From a checkpoint of a small masked image model: encoder width 160, decoder width 192.
Rows from block 7 of the encoder of a small masked image model, named by matrix and row number. Rows with one number within an expert belong to one neuron, the router's apart. Each number is 500 + 40 x the weight over its row's rms, rounded and kept within 0 to 999. All counts start at 0. Numbers have three digits each.
Before each expert's rows are labels from the 100 images, of 14976, where the router gives the expert most weight on average: "responds to" is what is common among them; "patch colour" is the nearest of a few named colours to the mean colour under the peak. Only what is clearly more common there than usual is listed. The data: photos of plants, animals and fungi (iNaturalist).
# router: router (encoder.blocks.7.mlp.router.weight, 16x160, trained with AdamW), inputs 80-159
# gate: expert gate (encoder.blocks.7.mlp.gate, 16x32x160), inputs 80-159
# up: expert up (encoder.blocks.7.mlp.up, 16x32x160), inputs 80-159
# down: expert down (encoder.blocks.7.mlp.down, 16x160x32, transposed), outputs 80-159

# expert 2
responds to: class: Aves; order Accipitriformes; family: Accipitridae
patch colour: cyan
router.2:493560499561544496523534475536493413474522417445449521537574477559576466491506473454441443466497548492463488467480444447463499460427477468580529453513547515543514525547540526508527517415511526517501442433558569551543509516562531509467568444
gate.0:497565514488489479472458528489508448594538546534489457506455437544372451483442558534538519507479504498496503557576490465559516507482471527445549523498514515541445437472485482550527538572499439514498490502553478505490594544474565549538507444
up.0:493489478524454525469487541536459492408515550414570475479488574548467535504516502423509473499516537498516515443474588516405507528531486522555473549444441486474528507510490496425446422505562489538464496482555550509559495555477445477519534509
down.0:455482556476527532542582511508532581491568527518397435566482460441508498523426498542527489578470538459492483486457559524494481487511532541484482506499479513532466510531500540477531498513518498449547480418597530415476530508474515439561531491
gate.1:500573477513490543476509550467511469497444503471517532471546526581563542495398602534477467520488512484510523459521466493458482469453570485547490410619471556523465526496516586445472520473496531502469474490502474452559531470511449518444475514
up.1:484568451533486570472511509480496472497457524452504500498517483558549493506460613515452448519476497485528506512483495475489469503475554502555433426571504561526436520503499480464487481456551507508472468462469444511592562499507531536432489534
down.1:465422538479464477507458458490465525500526510505430500441472454542488489547458511507498554544494512489471536520570489421584498507425545550459541427536534392425519513505541493593555477493475518541511445525493489512540507560422515499429535459
gate.2:477439478466471474500643521537474483466514496521556476512515532480488501435512480503521490499537510440463582520547513517409534530558505485507518460463506517472518520490524427475506521464512544507503468589513492488557576482535501436601469478
up.2:436468497504503432536555450488489478468523466561523484500525493469515467480495502505505528441523552474478551414515552559486541542472524455538527467503536445453443488485545466443502498446511510566496530597499501523566490493478510502480483473
down.2:472536492441551450478486522547438502450458493490518453476501467478583514531523545524519527403468541524544523494497453517508499567409530418468483448436528497401468479516523461503480507513530471546480459557517484521510462491522531539540460541
gate.3:549479507487548530520492510481488487536514547441504522495449502532473532595497544487483498501535526484459480491531496555487509490592538527473517494530486490484459465489487500529573474568534479504503461538437525471557543495535532433481419469
up.3:497490561485438416509525503437522500507467427488467579509452518484501584437442511493466495456527507512487541543485481588475530512477485464452465455538560490569581519474536550539493422546470507536513561486498544555496471514490414450447446434
down.3:570449381480525491546480495490481537520476457567496473505546470464440543409458515564450504503530546460513480551419555525494515532524533523526446506545512482430496486588466519456532476434531501451481503470404499493491541496389471499519467475
gate.4:534522539494518455534476563469449494454506537494533533528545486514537501587450500503618515586514496518516521487557471469461514526582428479456439505537455516473489458537533513511535427532557483464558526506497542464504491548545503489538429485
up.4:581514488522524526486471472423477515597463493572499510527470464534511473533470546465445484539479557490473502538548528578470528495504490517511461421592525564500425430504566476462525446466528545486473529454503495463551486528528533497509445509
down.4:463514476542517451521485473517448454492485507478446438500468500473523466484516589505499485403465497535509547485433470453490468495530478501456508484503430540490583500469492522562497575517488474528562496473546494534478485468574498492443474382

# expert 4
responds to: phylum Chordata; class Aves; order Passeriformes
patch colour: cyan
router.4:407554440502470512515570508546539479505531522501493505469521456497542432486517433551483500421568535443494503470446508503513449443520441485480535535492528500507546505528527551560543502475533502537558493411574526514571455552520509520458490515
gate.0:532521502497506480526537486478551535501531543567504421499547562415549495471478475570542492459429476474465469496485399498536436469414506487477463514550479482521467525479394534513455540529489464565486452498504508433488445453471501467451469504
up.0:456466519432420470575540481488412506535501489445577555486525581472526483515504457450491538437540540485453517535554482522506484481558516537497446558523531519516537529463524513410478613483505535568451416591462489501506458562499483456499471496
down.0:549463548457584496393439583543456416520484533458556498457466547537413457487543533513478521441505480549457466529499483564443495500515539543447445529582492472558510428506437478502454457458493522527488477549427495522539473520473461524539558468
gate.1:474514398490452516531454497538482480510454437405523569511542480570519454536573445464491565454502532505558508496521465449492521553510477533557518535509486457577544520479452526468488417510506508459473538485436539496443541539475546532470480440
up.1:531545504447485431516570489503458574522457507461530540583515451459471467461506548478548421510501494456520444423479505471519499524516524479439466510451456514524472500500481475497508466501474468544544477408519561525554546503496539464471511517
down.1:502548526509512409497510414487510436464470522441495546499489467482513552553501490506490536506487516405451474491445502540485458463475568496553479546557520485374560441457482486480439495509506535574481538517531450506459468551486527520487449592
gate.2:423524476615453494484508537463534468562474567452550437531478516494531499518470488502550478501480466556522528503562482419505464480503495486526469424575512514458536510471488458551553468497510516561538510528543535501539447452473521549498454492
up.2:405502432509485477504505519482542478534470530483560487499448528468524486508469530509531498457552523519525516489558514460519476488490531471536403426542542472402521482498495468509532506498522510556494529538519535523603423450477523531517436463
down.2:520488483458491567476495540508469457477490489505522491457496425540500456481488525508535527508442493525473483494484551496534500517402478452521555499473440481484575528563479486517483547449524532444465461497504448449539589522457495446504511537
gate.3:497494450579504514445498526605483500512507434539526499485575492542582506478512455496492550532526477518526545444414506507503520494560471440569517485511496557467564509459488495460426464544460451448558529447547437514519495453464486473432480524
up.3:569497528409501475562465468378482453478487563472486508503442506456435487517508542505494458471500525480469428568551543439472508487417497517476520511506525479486459483520505501511534511464519554499430494508456561453465535552528490505556501463
down.3:471559497510412492511637506468543517533504482559561506538489492454539446482576525539537522484487544477528556517444499561467585513533482463388548540488385489561571453456513520527545522532530431501460458461476506542505515427531478503504464520
gate.4:491587540509471462463508469502530531583452441568519441462574457499560503489562482427506516466537523508516563555456541533414482497543502501435450500435447497488488455539435492578541479542474451468508517517532474524471528472526483498492565501
up.4:458521533472517494557558559460452586478486511518480511483567418513553449446516521483508489544562475540509444480444474447514479548542482570389563481457480536547545475512547548580524524514457576523545485484445491494472448540490480494484505492
down.4:498483439507513508531523554435463521480525506483426499497476480510534582531448604513513518520466502501515445492491545543493515565457467480527503562513484479497450573533504519503543484496522482519469415571541514507493540463504475491549479449

# expert 7
responds to: class: Aves; order Accipitriformes; family: Accipitridae
patch colour: white
router.7:505509453562556523555570454508559470485536482454439556559521481500516436466523498420444433465510486461481472461509430458493530434467466439482527485471517526570507536486486527527512495476501585540523467470567582506550494552576535559440564435
gate.0:406470525565463515448512587476603503519542428481408447518471507486492507516519497484491506456476537500440479527512522518526527502460572432452512522522516483585462526521427486556519497470508437427477465465480558490536520494471429561537471479
up.0:497463586455542591525581504482513469496448421456510558520456499512559499481513507516488512398483504524518455515537526507537465520458604466490482496521572464523526523502486528513499598496465460534455432456516546470516529448472431501429488554
down.0:537552454579520532499410489520497450556417489543531527535525484496463565472529416494515532564550497459521546481440477518441507513517488496515494456436423522462472459472499520417482484487551519487539508501439508498485506489536489518539525422
gate.1:452491518552568468435481513488471500551582501464491515517558532461590467503486451437550392541450550546530485467505472449449515557478453476479507458508518530504516476508486417487402536466511566461521501486495478484559483528503497503488504545
up.1:538497541512506501449469426495511467577581525491508488502489511469550472511548495466572484539466436569518474516487521466463565549480509442454500438494511483544520559484479415483395474503517537485497504449496546547503386523505479532474496501
down.1:527494481475458446521519552501480436417406462511477496542506478477516552477534439461492514582493532625499536486510537504508452512505517531414530504501514581503491459515569477540472536490471525593537549538499568490522532474493515430470517540
gate.2:525553489462546448561514503517584499473509452542522457476480548574494514527441550489503470509495465566480517531443495513450477468496474468548477464553536586446529599462466426490483461446459533513485535514471519461594418488559491522471462463
up.2:524473421578474512469496511444502509484444527543467469522476474502539469523490524530494495480512520437528457503426533580474581467455448506550435471499487471501523391557476574580555534532494535494471508512489525462500542448529536514462580480
down.2:474469445489462458486451494422558509507435473501481492436509498523463555518467533511471518491464465551468526479528532537411500486495501496492470547443501497507495608488573513553504509471443487472443520537449531526522435504532440515463425497
gate.3:497518537504476521488539472501516577520522517545467541494544477447462524472492504472469430493502455528512498523566488500485582505513485458477579504484475532557490419504477641557534535528526527497465468545599495451478504467484478549502530458
up.3:490508488454488520495493495589461549479532512548461524483529483496490500501486552473531456493496427507430526494578536420454611512514516523472568499503511535568482418521511614490516541504492534507477507530551454493526477509460563471510577502
down.3:491468595460476547460510492532535432485507487526523531500510416498494506448505451501453449439482489421553538534602510461480476498559512574487577551547466487516483465549476502544510495528564543562465528559559462461447506510488452452526541502
gate.4:512585493474539489515511526509478431489524448456492480464529492474508549458451548457514492489556587463467486504535463549525487539470499463517527550499469538485488470527498468512591454492495575439359509453479491479539555507482481521480473531
up.4:539507544469499493500448490470542556545460524441515515522546563499505459491545533445438449439530429500469472532499485509436539495447567464486524419492501472499490477499524531465462433444458458559573543505564437500497496449482582488587516553
down.4:555490509519533516508548456513454467484586506532520502513529439513488533473496474504464486525514489480476435525547492482485511537508432569455509573485515481489524454505519492508584513458512566509581572594577469460481515513605471476510481535

# expert 14
responds to: class: Aves; order Accipitriformes; family: Accipitridae
patch colour: white
router.14:507547443546546516501462435494459434486464442469474576474533492487561421474540488437469478458458523449437467426464467490408571432458490430572551511511534560534519527566498521524557540455497578562538456518538567517539531511501522513462513458
gate.0:516503473549494526470532507511562526524520442494469511460490487559543501502487496542378414496494507477487450525474508557498494446545536531540504537568525557497468483526451496482382438481475570458497480519476449515549492468571546515409503459
up.0:482500536465472499524507484471388503505456563468476517484518509491450545482573486494583524485535496499562526499487487496501499497492431529481484509416516419471528503449509542447558529527564385539499491490537535486459467513465552495463496548
down.0:508530499480526541474507479547490510478453601484478508522474496436494461463517430508530486496526527506514448472444476541482559460556435442493513498499527516504544506560516490501576505491589498507544551445528531534464486479502429512500498600
gate.1:451511467412535486517491522501543458519568536546458546525474487452462461547561568481488476487497485543472508496449488514525510524505570444433507526509535522549471477513436506483462519593505408527548493536573530582503495472530521569541536536
up.1:475541567513527540507517567525463502490500498478542457531458454536528511516544455507488531506474536481470531505551447594526476494458512542461447507494474580486444525477492606506501462496495439504475429533485509483495455470461509513555546496
down.1:481527551428447465466491563485490503417525472565534474485470488448537547501518483440564455573473477521435521437508472518491601546464502507466478574606472564505551497455407498522509500458481514555498579418468437513523565475518463504485499435
gate.2:497458516471450476484474505487485533539532518517516521538454515531432550531539524541439498507509527551452459441495493542475460544473392427489599473423484536450495475426535484494574461489484468482561513529478450489499441478559513500475580394
up.2:465501495507465442470449510462482546500478551496532546425492481569476500470560549436489542435535503559474510492558464431589598520486475525508470499558446532545575481462475506457536507473528456435490538403484529514569527484492432425526533523
down.2:528546419458439517496526497474514513482533477472473509496476466454509519481480527489525532585528525481427565528486443423501451532526481440523445542482532500552577511436482489510451497483462485558555506552462438495511446519539475461555503438
gate.3:484496455571526601511494489500492574496418538575441457487433508515467450513570523441535530381493514500520491431522481497485605474556554473498470533536510584482480466570448515480515486445491489513516544499552518508512567443484525524521465576
up.3:477426562456464453512458502499510469511590481428501528573573471522508518481450476557509521553507472486535500578460453509580407504450507556519542468494487479514533582386460485529471517568554501490460435524537459574518441500537510484497575481
down.3:467465585514523456487420560545521452606524443523546532560548503437465508506425456453520451516490541481482492480528482483482471527502469508526424537491467488562499532488505460532498404457481432564511516547488485544506485487527482459530568478
gate.4:474441478570543458559477500560486505508465521534454431496467484495491470529549506523502534500551542536544440555521545505477470504471538519546479472533514492409493461510558488519493555456483472466528539539482443486483545494524564488506503501
up.4:466559448511526482531462464490533559621551589465459545489462521495538489500518608478543406494464456516482475576536459493475487469527542471534506464485512545557513543528534484476479398514502568500554516553526481509503459568464518502482483503
down.4:522536565471485421488513504485538425439500481492511449543471511475503562466497503451475459497487536536419470535464506479477558482425513485542479551514548442489604535516456520480504518436467526562483546482467498493537524458437495552475502514

# expert 12
responds to: phylum Arthropoda; class Insecta
patch colour: brown
router.12:443474454544587491535467474463420473472513477450458530504518489494553452453530487532465449516581467426439461504493527515525478509467477481546496539542542483440515511582530502523546514459536569522496520509527490549566428497513486491431565515
gate.0:432488528486479527447455478472468484509552436481496524436577586451529446511492578514488499517504479503482512568525415512500615446577486451542435481474489511477523463535528506418531492570489517476538553474531556468504506483463471436491519513
up.0:425535546519472486532498485510473474427524437492503518419496546432478487537515571497421515472486526533524557458447400510516545467570529472515485525562510429491561467497522536418510500555502525518470582467480490493532533531495521505477575487
down.0:406535490451462435525570473496464515478439480462502537494515507519550476561436456397427455463542528478505591516527555513492412547574472514414533452543534503548491409517556491426478495462500498550496541520430526526522506496496481523431459482
gate.1:555475487365502571501510469524544442638433487476521486567502514538515473447492486432539558509500510519525464464529487540517489439465475498553537458472495510501516494505497572483461549549456487472503561516578495457453446541436471525453469500
up.1:521507535517519486408537511481561493492472520577478472502570519550528481445498466449399434468472491448435572444571467534509503476570470503530462469533491564535442451521501496500596482530512495560534472509491554530527503506519554542484430477
down.1:492403494497528494515506535475511484535421468561520541515487451459495509469540427480443481506515433488535521519476461518518555461560447466538516552511439461442483488555449443523481533546481581442460477487472487458509427537511511515511522457
gate.2:514489504441503506554424558546478484488564467480583501455481552540469532470554499456490527529499510422533443486485453506491434498543535504567459515489453556508533513581522488492500496462542503459519518456494546491508516484528473516459541532
up.2:485586467428538438586547496504491498500519505477531530522509486468466495509518564506419499575510473496487462512463542543449503558538500462576451504525479507433520474496493468509488420476497448535448534498566381510507460500555512494432534521
down.2:500552491523488534485486466524509612502457522516519512479504478568463498572439515496503397533458392489506591505508548483470526472550474499476476512455472532561511511530490553509518467556488558476488475495505462512545531490490448497493503514
gate.3:471464586517504476460505456451525461565476483460536490494459575564447537438487469515420488500482502507532506537412538458537511527532516452492524531522444529541475520492540534490494477399410477580474520483402482512523533478543454514521561475
up.3:512549436492479564505478479539499452494468484519517484482543460495519488562468488513564529492479492488442490476557451557496532505508484573446506500490588486466496485470491428501495485526607519451476401521549467576504492518500510488467445526
down.3:481463488485424491472548492529468550529577557539427535492512541463515537510458520489484430438581522550471539505487494533539532494576502434489444548531485503516592517480507449424519475490485373528516516461476547508547531451516419574468507441
gate.4:465486515514583550530436567551453521457527496496521496551483488561490572481511513513512443472514578558565487528433510498422463448591496496509538507461490490533511428543504531461490573520481450502418472457489596470507534485463498510419511539
up.4:567524483484546483500511542494500496594532589506566495482494540442507489497477503539539494492492463490475547472415457471505439496538582518426483486554498463481556482503445474452459479493471486461513499503452476583500493487471490541518479456
down.4:453486448496476507530436549518549440537547527521530564460477502524513560527471506472489464498511512431466552506475516574527498484549508441433581490483456511492527525584460496455504488520485481469475511517399472506526591471515470452509451496

# expert 10
responds to: class: Aves; order Anseriformes; family: Anatidae
patch colour: grey
router.10:552540449506507500565506476471565511451576475469474574495545438551528493459502441536481454504558469471504476450459488466519461478486433482530531486533500568497535533572504464526533524446551554523503429447509521542504465553525535486469532461
gate.0:559381479486527395567491574414487478565541523551459471468515468492476535571534472477568555449491504553439471481474437508487533484562528527548504543527485470531495446548458513487515467497511549544565489617462505491446530429468522486495508453
up.0:517478506478512474497545517547562461474489410547496493459460498523550619430548458577554466508421544504494463529513484480587458441494514474549444526505529474470460463478525468495501469577555485552466518473506546409462463512455515463513523518
down.0:530459437433512529541522573467574479479498594504512475547539423495563511463507509527578524468521531498474455516452520456499519505461511564510593573426493501480509528503594469447436513477454524555486446500495612460536499476501483500507449493
gate.1:454427487528459578486499559526485485534485540494476495461447524475546457493509437482503596436544524428447475470468477409443537552543501455455459526559485518497540471525526488476496499490541507512527554477494604467547538390488564464518469578
up.1:512550421486449512503552520477528521484484544515506430503517521469445529543388546459517507569492478508442448567504507541449486519510555475522453470477487485556553475443473544561498519525535511467552525456542456578417448492526488454478482463
down.1:422544445551478514454505470493522587502525543519450437465475526499507428503511483524426561455411537554528486485466432527446522561454493490530461442526513545507484566495545543508510481508548496472487597463472444546517433482516490453496546472
gate.2:506484499518487466517480525560496541501536491477524528535451454500499489550465446545435475441489440524498506549503416539477533468527437510517548482446479423494555479552487407568457417463557557491470493503498472532448536434545522605473541519
up.2:534554436522469457523465490534516600488522454511510517552445482505478461519484508560424491464507450519500504532481395455526565445495492462517521503452545430510525537535468448575464448463563548496477504511497469477401547467542503606501517502
down.2:570448528486496491563480555462445542416469529508551510527556506531466499505472563469480481574540538520435499468412507486552428481520459433558541510534535466475511541485584466481558485464534487564460531489486549484447488485457401448511455467
gate.3:505445488498438478545491529500499494499398561457518558481517480610540506528528544488531489486530552526518538551483510394443479510477488554509423431477546552434523533517537417519476506507558487566497537553474503475481492516466561489520495542
up.3:447463513497503532537479554499470468534441500475484451444489454447402493524528456521531439520488452521494488509570501445514545526504538471547490523574454499460491570498571469515486483459483561487530508502491463475550423510525550451472510550
down.3:485453556540516517530502460509466521512508485583503443477533446463477503541538467570529487556435575542529495436464556419470442493492505540537449572451466507485508458492591506522494587472481553516513559594511524459539449496472461472461450502
gate.4:510531445556494555505561489442463539534475442470508372477545550470472508433521570457488450559475456560513492494524494496547540413520490510475419576549498557571546502466516467517473498517456522485485519566475558543406473477570507523546489505
up.4:457558430492526455476514408524510539434484538506498553543488518474427529481500554485497490485525605584545538487511460477532494415435550493501493564537562510468501467478479486501521495546534492482512469503447453490450494467352491454465516499
down.4:501457564488508561466528473483454467470457570530477506517474540512472581501516485487516519497492573535554493476513493475414460418514469561492491530487454489567468503558489475446586435539499507448421468485551516498514502536498486408511512550

# expert 6
responds to: phylum Arthropoda
patch colour: pink
router.6:496561430538519500530549507472478434441544467474470536494469471522554455447481509460471472463460521433483510406528443488585473431505492500537539574521540527471511508480552568453516560516532562498516460511530496523516488523518538517494496477
gate.0:483567423574508567470454385512546534503499534545494518533512535522497445434504490472486431505471482502536482435519418572514549469515452456482458549521495506561475449493506545503493533511542518519527479543412472555521474450600523509487547488
up.0:482513422497487539499510394478457564533479540463454425492506481521564466477484480527524431443573544470544547468556458514511494541502453485510462454480491510515465471555442603515431541520518583438481525540450509486514518543509472521514539498
down.0:481514484516420524503566513543494511516512550446457479518498505446482478416516535561537465544567597451469542557533460426483449577516442475497485502473488478495530459559494544511507548501430504542503532574508514619569490493494505471518503544
gate.1:547488566475554507514544489517506442440488480501471496491475587478545397481512597509490531543433441433540459471511540547477477506508528490544413515478434472516559568481547545450555533515536536522534520503505461498492475458506531479519551476
up.1:452510477557452483507446573479473540524512564524566515500481404494447626486461434493504481466541526578480523483443466453543478532489485463445544495502572560496452427526443461556500467513465502455467514497506523508543567517518491516488423501
down.1:466406430493519510511518508472557434524431574498523562519452533478447467496494518581518450538494522472516505553553492415493529462431510546466514510561469501467462499534475480486426504458480515463508500516456508518517520469515504491549565515
gate.2:486481541477565437570556475448576493465496450520532481516567559456604468447456518556509492514463528474549501496565458463497593450445472473481483501517510530533520548481510550460487444452476490545485571511573494567579510512485448507495467503
up.2:494495560470533466582559471445526490505502442521519495503543567471603472512483518542572507513412497462562490518559469445489543484469500434493448480555494535511527516493509568473525471441465461544490564510507502527540508525548437479483465513
down.2:514557482556525511557500464495457468429565501512452488536519492515591417535471497540510534436518533488412479434540540475397602474472478477519519481497492513402507529523521525454524443472583496613529469519495578561492471543497454535438475522
gate.3:462450446499525458431488505477554582503513517585461448403471508529478542470524561536502500469523557485511441520487460488482435441529525520518439550532453521515480418550549480458511483571484538465473543515484536488513494528507513536529524540
up.3:473505454462569531543501485546582536479529469477544478498565416516549535508495531488440541532453537491515459537454514452490512445472510467461445425498475508495504503479527509463444415501567475565519484487583507465497505509487483484510481409
down.3:457500562448503479512496462495535471434472425503480476512489523555468474584539486480509550493511559515513501499578533457505485427506482544498477492506549492540478523488514499457568487464481553461489553499481577613460516448426419474452492475
gate.4:493453505472474542557488502482488457469561477525510391527527497488483495543456554563553539509484483498533488507447521523546455499490487484447540488526469482449484570516565500464549566473530484506509554474455500501450509555473483484531535529
up.4:484511498440500452454420453503500523457515552589519458515494457507487491466524464524497532405550485556546486509524521572541485464509515493523559483474534484443581480524540461549492504562514434512476481504572479474449524376516484575520570492
down.4:496531536505491548478501536479520472484500491453434531421495582484557521509465534430532551486512479486470523465522500487454518548489571454554471501462511586588472458446436492509585461567529540511505509528442506457488481492504514473499589532

# expert 15
responds to: phylum Chordata; class Aves; order: Anseriformes; family: Anatidae
patch colour: grey
router.15:489552491517527568511523446527516445486544441455495568573486491500534424449525467508484434477538495470432475477478472471514465437440475537436538526554536527443532570558508484492508551496551548557519488471557532567563440542543561505494526433
gate.0:504521426557427490489458550517458519472430429483451471585538600530521464514525456466471500501518499523571478483465529477507492553439516497510506530446461580553514519451540447502521496486486523485527438597453519565473485515482406484480513476
up.0:538508482569410456483511552475513479496539481531516473563582477524496500471482468542540542565535487506512478469452487495540482522467469467414510542458487545565487502486469483545448471601558500483459498553488476457552458490576384531510572594
down.0:427541489486495518534496516504590476503539477509478500501536507571486550433532491486532551510544483475496439522441507463491531551570456442510431512541424478457426519464549533453541485503440464551456518517508532582504485517492486520487502430
gate.1:438477542506491481513535463484441551441433465543483513527519493447502456434516474518549565517462454496561573434511474513461519480458548468528471566523477475448466461446496533438436552517515457482555548545506529503455487605547476535476500544
up.1:423494517466476487509533507472462514527491494452532581524503428551514488493501471533495542521503442580499510557506505544495527505510536541468491485530523453523432520509556492532445506489478441554522514456470543451487546544564480540484493507
down.1:521502540484517494468527489491456482452538524527486551463508571473559572450493488502494462536509485485495508497498476436474520466528524517441486436505514508510537575496488559458496463486540456568556517448459516459541458478471550561439501436
gate.2:552494559504568555540596516595471457509460512481503516523549494480543513509500497520539516554438496480469490487466504506474429522451533570468460522455525526475461520428407409486515492491487515500499578511525487556422482563508483473471502452
up.2:456507413481464525516489527489511522496494477501557415518475535539512471541424525492474487545499527555480477528534518577465505432529471427582482436534456435538518438505516574491479476554475492483495511482452525540592476455515554452475539541
down.2:483526580476473503517484492496484435499505452444566526492539545483568506478478452473491535456492519486496459481531523508498454516469557450453504487531440520531499493460510535481516479455411554450505552465501508529534493557453510466495397487
gate.3:487498503513556513502511522549441474466508435512489517494498501516464494490560537545470559496530482506447480459503524440558462539530581465515514562425478526564518440533461496519503520477508528451449505523505416488512462393547515501530501508
up.3:464531505459448510526471509459538481533452476492560548517465464569420583478513552482469457434548530547570494521453464495455509460530487557499467464549474498567461525549479526477457473411528473529494478464524473492591545502515483554452458501
down.3:509505466480515551472446486526482471514501468538540555495406535538443518581552544519495496520427442492516498541448451557427548515476504527512538527482520530528525558403473439543613489483492508461497499495459466504484529535529488509466491434
gate.4:466477471474447489473520585489517565432487566460556553490488536488576505529516474507529512491593466547528503550468522487549510511482525495453503454423500475581598410480573492529519494473483498487529503582581496546514465395462480441455446521
up.4:498513433508506475509563479487545560529524504488498462558443552454505521542489567506517522526498487500501535534527472454553501489447425547538439510523517426476409451572547446490500570542483485429457494486506522475475453565489499480483497466
down.4:489470517476482486492504497504526594457493460575592495548545509510486500523521486522444561420488511555458503476461516487487397525481524520462490518530501417466515479481558467457558501478552519489492432502516578524519454520500545579477472478

# expert 8
responds to: phylum Arthropoda; class Insecta; order Lepidoptera
patch colour: brown
router.8:481511494515518570512457490504423457442528452429450535482464482512520451494567486440475513484536463523462430559481536465482474476504476472472539501520522546502503542526553504582508516439542541553505483482491465566492487550494505476461511540
gate.0:577516511422528453521493494413499504463519464488420505492451514562460476490540583545463499555574466525524544445509478509493477581555510541500480461543471447547513518478584467521465507525509559493527518522490593496431427458519530417493509484
up.0:520564481476482512461534502535517461496498535534436444491532601472496484504455497458456483431457530449530480598501469477538513590472460471511506460490495474520454460454477482420484521488557555517524461521559563518451595489403533544434518434
down.0:503412557460504564457553526526531511480489490536503437540451465470533499541469447500472557433442496514517479470582424553465481568517546480460477475529534417480527474551479502583506460510486554535537549437458529549450493495502483447463489477
gate.1:544522495517528471447523538536481470522497518474541485519504527408491474470505531491461549508484490509535535480427466489586440559448490496526442471449448487623514463576462582515478554514484491494508524552429528471481458454523469502512520549
up.1:468503528511475487507488466468521523439543514521526527466521526505589486601463514520491531431492454555553395491511551501524487447442527412446431535470521478515458531480533427439533469476493478509457465481550518501532516495521575443576509520
down.1:485494482512475533497473573468513422486508566533554490463508553503526550454565553508467504472548489393561563485527413453556486480552446583514535537468454468486491492468457466455435519448454518481475475477485450510511496485502543466507516437
gate.2:495435574516443500506486526502463506505438440444510516445446453523441449515507488483538510554471453456455526517504561506466498558495521385474523493538557436511557466499523494571497484402461502516482624530476491543425480517513473507492581506
up.2:496484506525479522512471523504505489544454447485476525436429448509525454563562483479599462525497443466476531506497533512478520525501539405507491500501522489547578467438503486636476473413520487516437607551416447527449474563507402459521541545
down.2:534469555513468479517480491441465476432547488412516556424503501544542514452487476502460497513600448541477542466546455518478457546471479512463456518506395461497566616486478483475566461445599549501433460502472512452460502578519512505498531524
gate.3:529538523435473493499547495498501469473522457537493514482479487473382470449589537543549552538537554480469429485546529496519457468489507513514558518542439554454477492460532447502420488532502513459500471536492526441458518544557505528523441535
up.3:536442450522441540554516538481529569533455466520524467481510592498627475562439468493536455482458531492540564446419532552459463475531538463570508515482560455541498467514452509474534508468457451511546488510579466526511533456441526508483521448
down.3:556485528485453492475492524509528467529467460502482489510479502461455570488578508516485454449599591535564468418469468467458530470519470458513583512511465427419534587484474537499534534465451498470474498529457473537559519461517448454545503502
gate.4:481560446514475486477534484505545412517563489540498502462535410568571506564436527480493523499526505536524525546496480477469521461462414523506489495532541518594560537498452552442454500504527563498493474441547533491552538470523510482511448483
up.4:478475488523444551536468540507457465456487499456429547469498483511461456441515544521509602510594535489520484547515530543429501510556521494537453476528480507522471554546499507486552486467515455491412542505406479539527510440400558528449550538
down.4:498465481567477533515525467525497457556537506522513474521500481531529469467607504466548558551415510479532546487577489560471465437552431454501496515530479526457504498496457485487414523561485479524491510513468434486534546584512506494510476572